config.toml
train_examples = 42238
crop_scale_min = 0.5
translate = 0.12
color_jitter = 0.1
arch = "gmlp"
width = 192
label_smoothing = 0.05
batch_size = 384
warmup_steps = 1640
weight_decay = 0.4
Rows from block 7, named by matrix and row number. Rows with one number belong to one neuron. Each number is 128 + 32 x the weight over its row's rms, rounded and kept within 0 to 255. All counts start at 0. Numbers have three digits each. After the name is the row's rms in percent of the matrix's.
# u: gMLP up (value half) (model.blocks.7.mixer.u.weight, 384x192), inputs 0-191
# v: gMLP up (gate half) (model.blocks.7.mixer.v.weight, 384x192), inputs 0-191
# out: gMLP down (model.blocks.7.mixer.out.weight, 192x384, transposed), outputs 0-191
u.275 109:138073116138139134131097090142043166126115157107132160191138133166078138055096154172106226107169175209146125097094111146137142107152162159093141173126113080162125174106129153137130143129096102224138113133136091157095151146136174152125175186100161088129124109212117161106102099098184153114122130119134070137132104105131123135125097100177177107086101088101117139146161123083162150154120061140078140098116133135111133141088165173106146135163138092159065156175096156126131129128161080141104146105161139101122144122142083077202067114111123134085097110077121136185124142141109128127
v.275 112:188140111119093131155107107168095125146118163140103174124127075109160110096105082131122185181115119124122175123140170189127162128137164142184141173078167111090166149105099107168108098128156115095123131145186153094187112122149116130119100136117098086085148096188147130181088172131092086161126090148167167118075093139093147165153151065107176134114154113098100111098145140131069113104138204132135170075086097156158109067084146058128102100100143120120173126088083140104174151065092207143125113149132162136113121106153186207084109117134144090148061128151121140161129134111149091083
out.275 146:066151149105153176117130104125137167149148200125118108174131132163185162089131123096067178192151151129100131114112116153188156115157111084153163104138217172184195158161101128138109143107127059133089102117148155102152130123136085087159157148115119116114119168131124115140122158124115157102122084140110128196148162103105151118113137203092140082136130154116186105096133094091144112125120156116138125162050116101082147164109124148090179122106146071155118080128141114159161100091137100135065152145104115092145145061099088070148130090092060148155113170108190055085141125095070114130
u.276 018:114124140131096114137119113133106166061137125141167117134090114177116125123156181145140154127206105145114068146135092134099092131109114155123098104169178081127134121163145120075105175181133128150117124167150113166103109101130123157115139091069038094159125144200146090088111128141187128137100132156029121174157185196087129137123206074122122124145142124112162156123128104107119090144105144141141158110092131152115149131124140140192181137106109104166133108097087147135173177072158101111167142130107102118135167143132099117132170198115082177091193163087118090123035122169144188156
v.276 055:128098123121080136118130094116084114192160066156129144162146131099093121069235107168105176069144162150102092089138121127099165202166075076094092138090119116120148067119129107128124125087089161138096134121095121147157132164096165166118165093110106120067094125170159101158131133149133135099139098118137129108126141095086122141070107129103156136127073147154182123134107094125155064102093157111131229079124089187090100113152095142117104143129181106094134147066125138100164135169139123166204180136117093102104167093112150124172157161127140126149073130065102134109180140141142127176
out.276 007:096144126091091110109133124132148154152094127106141128142121127104121152167163137152131162158125136116132125108060158051124139106144119125159099130128122161070117166124094230105149066135106130134165097135128134061120129173173085097163126107139125103158131126109159144142136144112118122139092085101107149083142163029103105122116118164065165182133057101110127096125114129216161141183204099108077120103135144062146170116180127132135216109126075142122133084124090087169095115151112139172066132180167143201102133163082115097144142094171118123127144156184133171102154114089094111107
u.277 129:134134134149082156144134142108058137129168163136083094077113158127112127132236082153122141082146134161087115116186149106130139146165076121103139102143138172102106100131110146130109134112128178130122101094129124103117137138184133149103143030110130167151139112172101122105130158143112129119074130114135141056143120130125165089137131146098138133118072151152142206152128128143071039084059134117109133078124104116154101125111130072116141129196149163119131144059054104115160125137075165172192165172146130155138118084149158169123154188157147105093123180057120144192098149139145185139
v.277 135:117138163139127189150054095151075160066140144077123130156117128151071147144120134111126087135087169170125157150100095139105088134158193186062198144149067111109054168100141082133198122090138149122151118109138100124145117132118098131126155128112153186130052144098087118166156068117152091136134102112145121135077179087147079146122167162150110092128155179111142163148176153167124105133139113191137140147134151081183125088118110129148091145147123150128118137126144119084120143130149139155120071153114128128169064136188160094129091139117149084055150106119068182162089119150153182191
out.277 106:053133124075093152070125120102153085146174191109128108154108141125153089123088187090153086107135123071095143087098143182090101140076120168141100168114112065140156131163109124115155156169143076162157104095136164111075108117190090112123140133184136040152195145098136114085063153116140148160143074139164104111168128108140159091165145128182165105094142131104143078085196152106115157186106192211119118143129102091084157151164105139122140101121091124139157102154187133117110103108139151114086138130178168168083174132127146110101121121092142146132103132134107160142174110180099137141
u.278 109:104159140103089138110111098086067099136173155112115111179154141163167183127133125114160107145118142100121067168157127108123147175113096165149105123069069160127102172121165120103131090127108108117192124106070163100155028124147117131137088151141117128103103176118118098048113108165151113145067100155122158156132159143129124173173170138158130068185057099108165147143159163102133095106104172141126129126091169077133146098156109077131104082118152087100142167108116112119182140179106179147105155193129151148091202088026085176130116152094174139106126120142157142155131149130115115103
v.278 106:124141190085132116117104090086128124130137151142144165091145105061127053070149113207156176099117181119096130077169142178134144117104081197131114142120166129095128113092069174095097119096142115160083077094094121130116115109132163110121104141147090127131174127094098102134176155137173119114112138119198108153148134114107107143148106112173103118152124120140125173153141132210170095123066168131088143098120160084149170125161045123152141083099115100162100164100106155134138117142153149111116226134155138089095087116093110103150120090160064198123151177091113177121134110109161087190
out.278 090:146139124124092158134150146109081079067143099150097131088080129122124105144159149138142149114105106173105126133083141164171147137145082139194132209130141113092104137118075128130125122135111157139093072108110217146124139136138127143171134089132123092142121127154145183195110143161124130082153112074073109079151079121124212112092034094123116197049193132137085111148088092178140142152167107042125128135121115181103109155163092150167141086136194157160158118147101154094072164131130132102178114095161105146131125112128165143127189128155092123146143133100133054127148114141132144093
u.279 109:130177139134124093209105125085156168177129139076135182115122126087151137079218046069116167158101135142122110125136080140062141121118101149150154102134119138141145132128113148153129081110126129112166140150142128115195110087117097152135173090160130139146136117125146109059097164123123123128138135156099117122116153173059083119147117142153155116169074113104107161169131143079081092120063099193073120149121112132184117141152109123098067136145128146082136138042116091156154138151098114197174157212131104182088166108123135143118179114107147144136145094076067152087106164106138183104
v.279 105:097136122124107074188139150099138146086112132112126114103121096090161104064226096104137212101110122132139128101125133126073119068113089111156123061153162141124150121166109127125126114105144127075100140185123148179195116103121125116095129116174116125091106148102150069126122161110060125141157185152107126102146127104139092129162136182096146156132171112131102159148113122125143105115168098144135154134171112108164176155124065099118053150123134179093095149065128149154132067178133166123208137132162086130106143156137205162100135104164111158133161110069038130088164188090127164127
out.279 100:125109195132139091062144127160128148149148045128165144108121102125104096106129123173104119146178137170171118105090149093150109150134078090117119104155113128136119125077096182114147165159106123145110156177126150124065143153156149163122139138084094113179107080155104148130118105172119125152127145076065133144124067147061114116126045105116159133108100130100098142090115143092134122098184144056138191145121126120102066171099148151141141142104116102160113117110130148227139103177161094118135163147096182144096122164168073111158125146108198151152184133096160237133067172119144136133
u.280 110:088132150117119164158186120058065108105179104122049081156090150104085200173169083087111160086098106142161160150132087166148076152128168096160132114142102127165118119142154123190144107125091144126156150166131208112163146167116125127111124117112129198083118120174140136070052157135159173131133129109070079113109126097113111096157161149149098145137114138140141140175130069091081122088129098154130117096176103105166105136133100080161085153112184183091094088115138101112141160094133150169132138110144078161147182122132118167106187125123162117084110097102168107149079163153136188091
v.280 119:110090152168170100164154143159129094101136125188155107189092146177100158140148169159132120104123091125107079120206115086139146119128162117147142135130170174129089133118185090182104123104115160186124161112145158103095219174146133107135099114122127119108132077207135112048122101129151169107072125073144177110155085134113174176136111128187096150161144191157137088140135122086113084096145072095129123132175164137149111128089123128134100132166140061134126108125128120062103127112072136164132119043114142090170090130078116150134152168113127130066097111130174044123082131142129110117
out.280 101:170160106174153096136146141131149122103116182115103155132100174146174086114143144134139177097096130109109140116112098100126185107092150128197181165100172144144068149107115183167107093139161128111148146118166156089151139119190078065158143140088105100192083144149142133100110099160140136110163176124088101123197117142129133110149117137095095123160084113095098096074106156087118111184118118122128143148138134197129124135119148113142111190117122111157114159090085102189107173110103129175115141111149042087086158149027093134074147078177170149083144145135148083081076160085164081120
u.281 122:121068081118125132175096139145133119126142147120090097130113155182137131106154151155072175119148115153115127112171131099131117118112137091119132116149118196146121138191156070135140152060134134114156126141136112146161118151109101175130206054121102111128124170155088143156130126113096103119093126141031162087193129140106164148095121182087119164152052151117138125122076105110141115106118047134150139147154140147166123156179118133147111183163206187068084115110121085140077162132076098123146101116164017110123125116076157101199170107117086140139125146125113078126155152156121178153
v.281 092:089068160132159096165087085132081081104152099117139160173110118141066153108149155124138151126119068124142112071143148129168104152123150185120130144154064132096132129149108060190193128134094174122140108171128181103145144173088137140121090122127164082144105144137129159107111153111158059155132081156093126104169128127120127102109119163169074102181121123150158155111144199128109107099150094148127110129220153073181074150135112099142050172152122148122071086086129118114081143173091138158102101165201108147146151148035115112140130178095120113093137121134145092128109158175106168158
out.281 102:141096157075110118103099154180187125117133123179189139160106153095145061122112130098143151108166149131082167109152166134150086107119140128153054129098100050113109178121088134191175144172135068150118153143176156166082158080137131109111156142146120097125201128153114113123081099075155106164092171136139124144162137112147135175122058118134160141128165081120095145113134110140137155134098178154096133117108093051098121150123146135204110100141186080167135122166110163088171123095113102061120162195155171094068155130117103138139101093131160109108113098125084172155164093107062094134
u.283 017:095139142088119169132131165073101120163152072206109129155171170159135087108163156136134117083186153094082102058126125096068092146174136144092051111151084114117145067058108121221150112112137162126162111093113163118134077156120169100152141124122160082154130121128081049085079098137097092194116167112094103111120114105136116070103120102094127143126093139151100115134129136148133089129126124132119100065130099128141066105131148163178113090188192160096139143099092114113109100173151095119155146202167148123134148113129136124109138171130039141121125157111069134110151115125140129091
v.283 061:123095110125081147126143077123083107187153061141150144172143146111076133072245135185113174086134176148116105079131108136090174176167097076099107150088115122121144079120124100134107106083081179141090133123078132154159128179107175138132175098130119122079098146175145104161146133148123149115140087114136116110128148122090121146041118145099155108128085137153186104160117087121138067104098177120131213082111092198095126102153104129138093144116166103091154145069129111096170137147127118151195152129111096118114161081107139116192162144124133148144071104074106122103154137156129118165
out.283 006:124104086132132076119165121127185110155091149110106131113129144183126157134115080103120167119108154134087149147096161159101121123133107166096093163118162104138125111170136057119136140119152131119146163141130097174089152157120146150146129127127124132129108134108094146139117138081138109086255060179160137198116144137062055128120140123110153128122117156149162090100098177198137133078117128167092124159109200155078179159148146097113152156111060140124111125081156175117061076106131171170121109019137117129091108157115091106112120139124081158133097135143174072092092129048111125141
u.284 095:109093142151138161148128133114080155129187068138157168153095161150101116112196162131129138101126105147104071147177145126160104181163093178109148124167111177069095152101127102164150102112148172140150126084135175114098118120171129132094113089111124138147116070173084091094196153196110123142082102063082123091129114155104150139103110126162136131172096160155115145085101202133073033079122114100139158108147137096170130177099130080157097104125156103092115093069096127147083157162071139124193119170115120176076099169134124159142184115131092136068140164105142164155133119141111137077
v.284 109:110145098074067181151105110110066183120132148141154088172089093163089184105120154171085162193122087187120100126124135124142078112126079173099159109089118102097181193090140176118157127174136136215118093096133111123114107103139107112162126125145118154149101134144112135114136121122147130084100153093135155148088091151100157110141095076189097156104139152096073145222178161106132108136146111123106131155135165143101171142151161131188101157164157112080066130133142085163180115127163130099137122206115119148112072124174118144144087110111064139127132114112136113195189107152072114156
out.284 115:111091119118123171159098052084144166156164123106075152126155131107123104157144063085142117105228179114131141133162153211102124174157089093113059096133097125126160125149019110133066136132160151185114129101117137089110095140152125152090149087126114182116181124145106101153122171124109113172111103142147094084114153049167138154127132092137216117169124146145192183133112131183055098096068136155129122093125122143166126105144150114074167114140157129136091140081125102111143108175121119110157139165094142102105155108130136125148151175158141106095122128122114146109159100093129189157
u.285 120:116119103106148150127142120172100200127158135148115184177097194137142147072184119150165137118172155156128117082131082135137132093185132168108138130136112072135140096150156183136110137081065147143087112136138092151128173135116149083086126136067160163174095127104119098109095159102144118084077118109132119142162148099122099133051172157122146179110053127172128152158102214170129059100064146088066079121189087157156130152126126094156107129181132166107089181108104144162118124153118171176174128127114146098141143139116083155136109137190156134100088168064104126144103106140169089117
v.285 125:091190161150119179121094131125078171116162138113138131161110070099126124091125066166179124108172137198078172103086156170145120135161120053050075122100121110120148185156116094143146174105098108163088070103155102152182149127160182082141126123164152174159114129118150092189111114090075099087113120094145115163105084098135121128143119115143133115105157166140097138161172120135124116109111165148135126162146111123151127163172071110123162125095131118106090151148174142135141135108148154185147131176195105104154173100154150156154114142049115071143086123045048093149157115122106109171
out.285 147:136129100053143118178141089094167130140115128124115115128164142173095109081123150106106163126075154102136144072132095047127095201032122132146141145166088093142158075129121123092170091128146155156147135200173176107171155142108117112132182124139131101147164140147112135138092129144164140125132106122121169156187197130056173070084113127147120113165119152131218098115131135132161159144144124087109164127139080120078133146112123146097082064114124105078112164145142178169147117134111090101113150119135125181116108125142104060144106155097153181182086197121155095117127092151069168085
u.286 093:128166126183147137209118143079140153115131128129182144116080167127140161074172133095134158114084104085054138102175108102101129127144132152142100146148084146119138136105147100200163066155109143099104160116113152077172143124136098160089104115085164123159073091132153088082136138174093118171136174154105131138141147222110141128134168118142083125159125119129122130122141193132079065135141123169138170098155167135154099133097135081053103153141137144025115111079120041128148107111037163146137122159110106129143111127064138142102171116154081124103132158144143076110104084129121162163
v.286 091:110133196160091125135078103162099209125164174147143181191112124112165131133119151145163168135151197160081116095129161121102157079158208200098125159123116109094147160107102096119086153125048132128089117126181122120153139106128165125117109163121192063146135147129103090138141181105129124119103122206115144147093141102181079131139158151162132064131135130196120126131180155193122093103120162163135092108120131100094156127111080103153143108151128114162087120113129140096123096154149166165095083160184136062132117160103105139112081085108055079084129123094122091156117157121086171142
out.286 074:111148122079149123106150113171123106121112121079097115122082113126133144190146119157143127102149150159176071115088154114143142086126124138097149131165170060160145081141118205109098230113129134236095112098125131165103167142082188096112159132147126124087105127142130142185106141120086109098138110113130061134175100118158107103129102170083159149032121135131149136108103114156221127140066101071105076132159123148089166176110165110143161124150136184169153129115119143195074110120190141126135105061113146121111145140138101089137131107128194131117147137119131153121119161105144059112
u.287 021:173089122113121152111167181093181136167138129073090145172171165110135116180123067079128157119094118101151164099137146102192156122125106111138221157085126197136108134115140165114193148131132122104116184085122103076161112214135121125115128130112208145103155138131128147178187108131141092115116111075197120084157084062120120137140108137126122148082142115165162118088125127127113163108107153076170166124113131100113123122144109137091107063161118105092132167135180136135132125177094099146116140129110134082098152122126150106131075102158119119155069066163112193167172156090171053093
v.287 047:133090124111065136131127097107085122182166071155118156162133130101078113057214093183131166079143161159118094085137128146097164212154088080095103127091114109110158064110122102135112139108100176134099128116113118148157150184116171173117171109129114122068093115173175104165103118150118152095136096119134129107126121097097129141069105151083164136124069147146149138146088085124144065113106171121135230070136110160090118126154112131121086143137178114092136147084125128115182131170132120169180161137107112101083177082121157122208148144146139128163087125071099119086165143120138143166
out.287 006:152159173208164120194120137128073099113106076144087146111068210115127127114100162109118102116133118124130129154173071190143119128123159151125140089128147084166117071151111060198133132148137144122117145084143135190183153108119144146112147130123117146111116101118071103077116123054140135098161228208120112128127127199212166127144090129178167074129146156161138194132128123173097128142087097155146132150110166165152109127077118148131093137109144128137126185089171095104109129102120130106143117112096117091144104111125196136131134130112170132082076162111113130168050116133133115136
u.288 202:105057157142127143149110133147104134105135165141061154141093179158137080127180142099099148094153161149121115160165138120144145133161091158115146128164117183131102140104120142189146084117159151167150111151147205118104140094176103138070140067105118150135157098158045098129136162145159140136063153135092168079152136093157115136116120118120129111145101080148148190146080169137071064108045074126139082108132142064176173169073166093160100179149140135151100080059085089142085121133080146115146134174149110120082118182154155141109165107151140144064181120110118183136114135114111137112
v.288 160:119059137158139118104145104137085113113184138164080194132112147127084099137219133103117124097156132163101090114188165189175177140183085143071139099202137148110145091092093101161117155169121172167122074090109149104091131145144126165067165086101126144130159076169088126110145142158126094111116173122125137039202116131114130105086110145097137118134120080179141192134071161142123053086090091111126127072110160094166132153115161110115121148133157134121106099086095122119107110139093125130138159166138113091073126141126153139132169153204117130098164178088160147127141142087158150155
out.288 191:120116205150112141097130122139143116079165146169054161159090085151107107158174147103144136070145132184122138097156140149138145169160049074103093070153135142136184151086099093209094191089134148163140127131145196143080140105147099143110157109088115185104186048125091107099117128127145133113122154129168158098140098121132088118089141120091166117158097087180168172158119128145110071078072099091108132137141179131130161180113136106159110131126115079129113136080126081123145141157140134107145166159140080070098129141129116152154147167152112089130170127087160116090138125052146205129
u.289 099:069122144139138146140140184083166108117124117120100146116102165132143118169183180103124109096142118116126084145174143083103118182141093125128065107117066160137111131113141106119126117174135134125145092135122196097111103123116107130096100075086182099117082119142117046108129158177099111162089108105066162101132165154182132064106173094107114105142090135136179141137109147149038070142111166128150117126150098123136122137100145114131124189142152164143151148067089063088116123176089140101152112185141058141057207097122173167129194166151088129105133131152154156082115172173164153095
v.289 074:138125135078120086136086139134134140164177166132110132202160127162142149082131135134119184093158146157128125117087106195197129181163148154081140153071079091132085122092177144107151122071110134158180157134130071175117116149154134100179150161077166150135098087139122142083155133086196128091134140169100153098127135105100097095107167140060130095125055077141141098114131157121157146119109099110113105137116167128164174101135111140133122072179128084127108162169133184168126115119073120207085123134180160094069152138074107147167109115177067130114152102100092138108146171087162080091
out.289 061:183159188126127176118134110121164132158114134091106118047118097105117138157144117218067146112135173175116176152116106090111147106117096032147166173118199124132131131168105177155109142096110106076140103105110153138123126146131109158160166111171078122113184130144147199111167114109120149107135141147170089165116133087120129142141113119087129065104111117098124131095122061108152157121130048089092109148084107120102151152136140180109138100123124113121145091158129127168109159083185108114109145103162134068177091172130194063150146171121221152151102108087106172146105098082151098135
u.290 031:140114123093119206120138131109098183129127116145180097120157106116116138105106136134126149155165157171124152130124072070105082148122099121152097146150176163131196133097131156152129123122113098065105172169096101119131123134160096108164144108169085083191114204128113132148144111131174100154171160180143103051126106083150134127128171126049127160089141166137070114146108068108122153162164089167132130102119082126113071110206121135112135164150110179140108046184112084145166108135071146092157120144125154095170099088078142163130121130122127104154128224090094085126110148164171135075
v.290 057:135085106118081149117137089108098117195160075150135149155146153101080122067251126179113167083156171143101116091145105134079175198168080068092110146079117121129138085120129107124108126101079173147109130121094120158171134183100171162131146104134119118075081139162136110160137125143124142100137083132135129108128146107094116159034101145086154117139084140149171112139112084123154072113092162124128228073112097186094108107149108143125086141113183112091147149098141121108166130157142114154185150140112116105121155088107138126185161157128136134149066101067116111098157141145144121175
out.290 017:112128101095156118161105122125158128147112143117113158121187146164129169085096107109124150188149118114143140152092099163145127165132166200120164123137075075172078112088116070100125118128117127151141121147098154117079124159103085163112142113105115142147020144145106152142106134100148041135188082120073100151129143133073110114154113117147103106142087174107140102131105154098145154129166153180104083193127102181133113091170083141155147074125152141120105103157116159081112073150146109178123151108172140186131163084107121114138134180102122133095125072142170045107040146165169207166
u.291 108:088103199114119148162125130106118103147138100129122166100092145122134092100225121105103198077154135147094161067167137105076172145123084112126098128087113122102116108083102139143121109149088146115151123166088144121142131175154143088097119071112163116167143063118123028088122171151175168161075071108093160066131146157149152077078149144093175119128091152153159147107125156163057100088116119131133120108133128126170125149149103103122136178172166125137107125056061126111147138127113145133167162109195131090130180109099161149177172155135143122095131173096118165122145172112189176099
v.291 083:124095052155099143108092113077104078049124210086081088105176136153096138175108063120141110094135186144161098151115134171131110181143082176112154139104083171131084167129122125079159090067198143093171123141110172133142086127113115145136148138125103154162127201098074159200126091097139117104146145147172158125151095062106125142123138137168098114159123108115196151138131167128097102134079124156118101137104129123210149109133132113178117117157059142153118102113139120134119149116131177183099166146091102148067144166084145141109115162148141137081181094128102135146105140136078125175
out.291 078:171114095105176142100111143199143150164158149093115129179096155163144109154132100078081097196124116080177153129115126129117120103132145086156173096105162088150145158126111177140152177155135125132134130082134097120045130082099148114116166128126087056166129157096140160112127117147084091166114145136122136148082134129141116113088149181119161116188124136084099109077124131078110138172108131135187103147085083110077115122121232155134145154135121111139183084182158124176129159115154088053132074129059159097116126159150072073101106118129150147169170108159134212120157101095148149087
u.292 101:183095160137093158143118149105088107160129094102145104122138120161092174123154143144025226121091166136133118111131133092121139096138146133160149112082123104157124125148156165200135131091101113080159169170090203163099108140167141153123125149078070072081065106164060179076147110122128126177152161184110112110121127123151149095138119120146136072099086133109127142111101095109154112144141079146109146055107148098104116105160150140165094138157193138148081034155107144099128122109157115142150145098163151098160149168098166094176144096148138176114123136073062133127107191149108138114
v.292 110:087140177110139134171082145144108157113117089116130125129096135166130155173141121088103095127168186154117113138185100084093117104100149147157176115125127092127097130124126132146194095159111130133147160132120163086118106123132099111084119114160164098102125119101068020085127094139165158162064081122103178129118188111183135158125129101189159101129095177111147181133173152148088132115119105157115118152118138078161124128088151142128045149127184110132114148126129104060121113140137104132139121152131167135183088169148228132138108148080234116052100108102097198147101165159142120118
out.292 092:162112108104197154160086167110221147134185162114130131132147115113151126188075102118108135150160153106118129151182025118181107143139100140176114082116140145198098145089082200123154114090160109138130125156125128099177119113124105085130122105117106169171163119080099095137160112158098062183134160178179112171152153165121060123146159097068178077145079125081130143145107107108097120103082129160108096098054147092182150119148176118120133115144158145124128103170129113203130142115116129102128159092109108093137099118099078123141134172171115167123129139129113144074111117132163072094
u.293 093:127140175109116101109151110127156152125122150164130167192090083066109101113145158176169139055123116133125107130129043107111117181078043176167154126155128149146162126072166094138128113129125098174128039153176138119108133112092113097170135097172113118192175095110177093151087130128156141104109150141099149150123093155061150179134118126095127164141119128178103109192140102090131123119085168117102124164130077150127123144163087145128082164140108093097144192090140116059144153163115135120095139183176092066109117081103103131162178072099125137165142122126138185091102167103170107158
v.293 082:173102172152090120087120072099127145199114137140151115118196160119150167113101132115078154131098229093105168138114136104145165104108203187116170128122098182138140133146168092144143121124144109069152166132151144110117082131094135132166112167093098145126128129167064206124147106152133097139098131164132144161082141126140094172167176138126108038191136126134171138104173146139152147129138129164145175066108151064096116059126160125143195140113104093146152112135115143061172127133119120125069118146124178132170104097120078078122098125109087089104082123158147102151074136132068135152
out.293 105:168124175195097065147093090083101140159123129127162145180203109115128133104122102127121157117205145124134152140138154130103125095136158201053140115136070151128063176157148101113133119182087067096124129143135144122182120175118103104161125183095128090188068130109113149087117155138159127173146211107087079162125135128143101167164167092125094101166126127096137167076152119096118114115121135182116113100147128101160117126115178072148147111140168100156041140136119127117135178126118107146099136176143147120117175105030067150127120130127122123060127112115076135101103183108135123156
u.294 124:111131068078092124129120135123128113090142194059059101102181121185096157193129086126095096127097139175165110157170120141138115207125120146081174081107117134150065159144169120099168097061142148106172167108123130131166116192114088154142187132099100147128059182092057130125150098124128103128131115130131185105133159079090156140113139161118098150096097154094184135151134133121141115075093139154099153155116097155192138096142141141118096130116075156117148144114152123123147081131104157219101149141092085119119134173178206128151113149147144112082139129120108094119090153074117171161
v.294 126:120134086108163080184110165156162128080094115145138148099054134154099132114154107119120154153127091151104107106143113109112133155128107104181150111120151090103119129055147162172187103125158140089145120134210100129103120156123091164113169057117185145175069115168183144146099109123148132095113122049076176099140119184102190124047129165079143162091104183107118128154127144094086118122132116111067137166104169155157082149139118150140086163135135095116146126118124135119166108111115118109143173070072157153142071092167153130173150223133169075120095117108134077112143149141185107123
out.294 137:059195084133191153135173173163203182137128167083111108135109140090156122103116102077118117175109111104177133174113129176097107144140100148111145089092124140184184142097103160089121119112196081121117093165154071121116118075111131085107152155117100131142213121101169084092162107103135112117136186159141145132103135145143146140118164191133109116120110122095101074147122143063108098198088158101173141160109099161183156152117156133105098126126099121131132067188126064134132136064091087103157106146113128165124144156138186124083141095111123148161157100170105200100108078123113122116
u.296 134:181103174088150080133117053104075143155166111157117146198165137140095127098120109134113178061145159161152126099146144116139171168087149124153132130101093153119142128082094153092148125147088144147179097154118135116153148147093192116136083188101114154155122129156135135120137108136186143100078113182152150136128112110139071137110096175118196089173065123158171157164144170168144140079114186114108118097135149087131101095121122133144099112196123099107150157152061169168160148182125071141085154185166113095111131094070054121169074109126116088078099125102165141151080176134118149094
v.296 131:110109121121119073182074105104099091086089095102200107140165111155082143186133091141086137115108109176080101116206168182144120137108151119125146113138106142095123184103145069221126096111138135116168150104137125101180074174124171122102106162147148153110086150159143146088177081110109079134173147082110147104161144155078151122147090121167116090152153155108123094147159137103138151096170105160082083144145163104167142122207091130107142145152113117130081086153142142088149162173143118150092203146194124121143107130084140120179095152124082118081074107083135044153140121110149142134
out.296 121:112111112158152122157109115144099170088172129107212147150172162146104140109113126153101140150135151151100116099197171167073124120159198130077125189148103087055168122109108068206104127099126115110118142117185093102177110105091173155084113184100165097132170129156140151117174128137105122114191187138130113163188131166131129139111118162137106068146103100136127117102156146104157100200178075175098091085126139090075144136142084078100119116165104110135117106156127103113167143134157130125086151202140137121082099171115131097112082151131108116081071091125149071169157084091093139146
u.297 104:095128169113051136104150127125094106158177146167082150121126103105144110116163164142104153132099158146167179107101149123199127159099064109153094164099103124143188154152118101090155132109073125129151056186111206095114173154218140139085136111107118112169174093135077100180144120138102146100144071135123116093079088079132144065130072113064135128108076118141129116099121157153109107108115204096153160116126082114115143131160177110155134114135116120136114149075107151163102164159129188129153106144188061127089143159143183175150178144126070125147111132113087145147104151171137139080
v.297 094:109148149178117155081162100137102105173125159142075112151125115131140172085146214189106113135099144086121159089096132086199152120129095053114110151115112135144165150165162132107135164138094156142141036157108163063061175141218136133161103118121124116143115099146119136105132157113098146094116148133144108158103103126174144090159115128153041107150070182171189138124167132111139086147141162069144117102148133153115098127077169139079196114160069047109127146098118081134145095148130153157134147122121084158116103115091118136123140149085127146136103131142147117175062091174119084088
out.297 073:122126096104128125130092163186180176118103099120182145145129084223140119145137055111125093175186159135144114174157060120143129098135134140164096102126102080147198138151096147090079141124093103113095141221163144125143134112140154172104143127110113108132114130089197115096100115100107120130160207116095109112148122130143048138132136131107157149117117102126093099125091109097150135177132164197092085123112164106068143197175098108177135110140131138162139086173109141119121083161166144092155179111125151086110144096138074134091131175140188154180098082097100054092143120113146142146
u.298 125:111040093134146121160076122163087127111156128071130165172165145196147114162143119138057140100144177175126072160140120166150145166191150054104161085100131170128148181143086101146124171073116150148153157109158135155122116117138169156095134125094185138118107122173054088120155124108094106149064137124145152085134103139152123174120098139164198083155095125138159123142113122132089096095060109175127086097123138127150115152168119113179165187139135083149123076134126133090136171178130102166145134122130062107108158132171128128199104202090113103082090098103094123152127146116113107086
v.298 121:106180166133131173117138143071116130115088044162152096070115119083108189129139105151155133116095114160104123122135178090065089142162112107076089143133122216082111123159150143133138148108161136115176177125114164137115108149106129127173157130145142151100152207175165136171133140165141126145129037133111153105084142100130162085141120111089100124127081177144085085136139110117098135154146137105136205142179133140099091155145095140078152166123090206102103155114143080109097084123084092141142136187132121159128122152077160148130141143087122085113118165118156126142040216134142183100
out.298 114:127187162100122142151114104115094152163153196124136107109090214135110145163135055044132091154186107134172142096145167078092088093091167181114160094140109142150101131166166093077167108151157124157114157094143095094137129118105073139104187098176134146127119150120080130134070173128156184148105081127127166130129166084155128090131150140143101137165143152127139135121158110193117122103112115172136107107155084073138142088045139107128085109110215141132115108145169110160110103100112135072118101134111116158171123135148082075125119101129095109068130168113141129169151116195100209155
u.299 109:100083103150040123146149103095169139103133151174091137095126169128169072123136125073135134127133125076088136122123121136106142128053045151169110133093088136126206108098114147099127046155158104121168130112079189093108077117160056126094142142132165132167140182079141063090099133133167169105138127126153081088147191158102149144148198133148098141120125091129127113172136167159106145159106171166097080152148102142128132147216103127146104141159117134130093108083120120067124142198127139120080162138138132135069153078110144103143183124156094149144105100156142105127183132128121143180
v.299 097:127146149089113164103140190143156107113080136134146103131073074104132096168142184154151058166147122159126150130174134118069077156113086175111160120106106133126214160105143115107121136109147120124126118106118165114089140122154108112113144097130134098166135130088128122127152147147191117086121107095113172123068151146126188066070161125143114149060124210153095086123139133110094138141116154091135086163112096142105150162153151166153100095190118180141071100142137089113048203103137153085167108148121150093114081152154231120155130058157108137127145195105096127166150094170129142114
out.299 126:090067164093104122065177152215076125096054100146159129119080151098129120123152131134137091153099138170108077165117113137150130125108137125160130102201113188103156114114088099164101102065162158097148114170151157162133132136117139163117118087139116142106124143132095136114118151126114154140128119107051142086090116158112188116115100161123138181090158152164029054118096086110118193134147133137133081114116091111112126184167087121235140139136145151164155071124117161086095169146165143128157121101179107125124115168190164119106141096103114131143116096119135158202079167113117136115
u.300 121:149117104108094149125098142162120134137172095131146144099138138145083091130157144159091159152122187199139113101154141149148135130136084207082152099127120066124080130100111111167133142078162115167104088126122122153114114149122136091111224092102111150162109116182059135134163077157133077143120147118152088121136130144100147143043102131090132107085114173082110115085071157114138126130079109124160117120108102155119147173178177166166077132157196139153110073140122150154063174078161088116184108117111151088121110155134155095193162124160104150118132139102013155124189125098126119155
v.300 081:144124131167114085117168140103129046124141075178126091101138083137038139106177152169154138105118102143175137129114139123179102133139125154103056148136111091124147074169181100061123119154068176148120096117078140177115218158137145166141119095113104106111185141169136164132120114092181150089176125125161056090132104129109131101058128098152128153076152111139154124113100088125113127128141122073114180125135112132101084116088127168144112111144104124165122174119122205093096173065114141134207119092074158159152147138117151109168188107156103137151148168110081157108115145136076150147
out.300 102:129165126187141135128195139129197101126124140100081095110102100042164146162115107110147100125085090106185128192066120103115100124102094055187147179121119183160151152147137145074060149148087100095146144150159190116107128112105119162140094133169166129151159138127192171162103175116145181082135117172124135113089103130173131128133121153146114140141143089136149139125113073136099128179108164089127072155134088182078089143059073125130137087114100148110160160093125117118083162132106141119124084103132066186151163103147084157104119139115156113180145121156155118140104099208136145079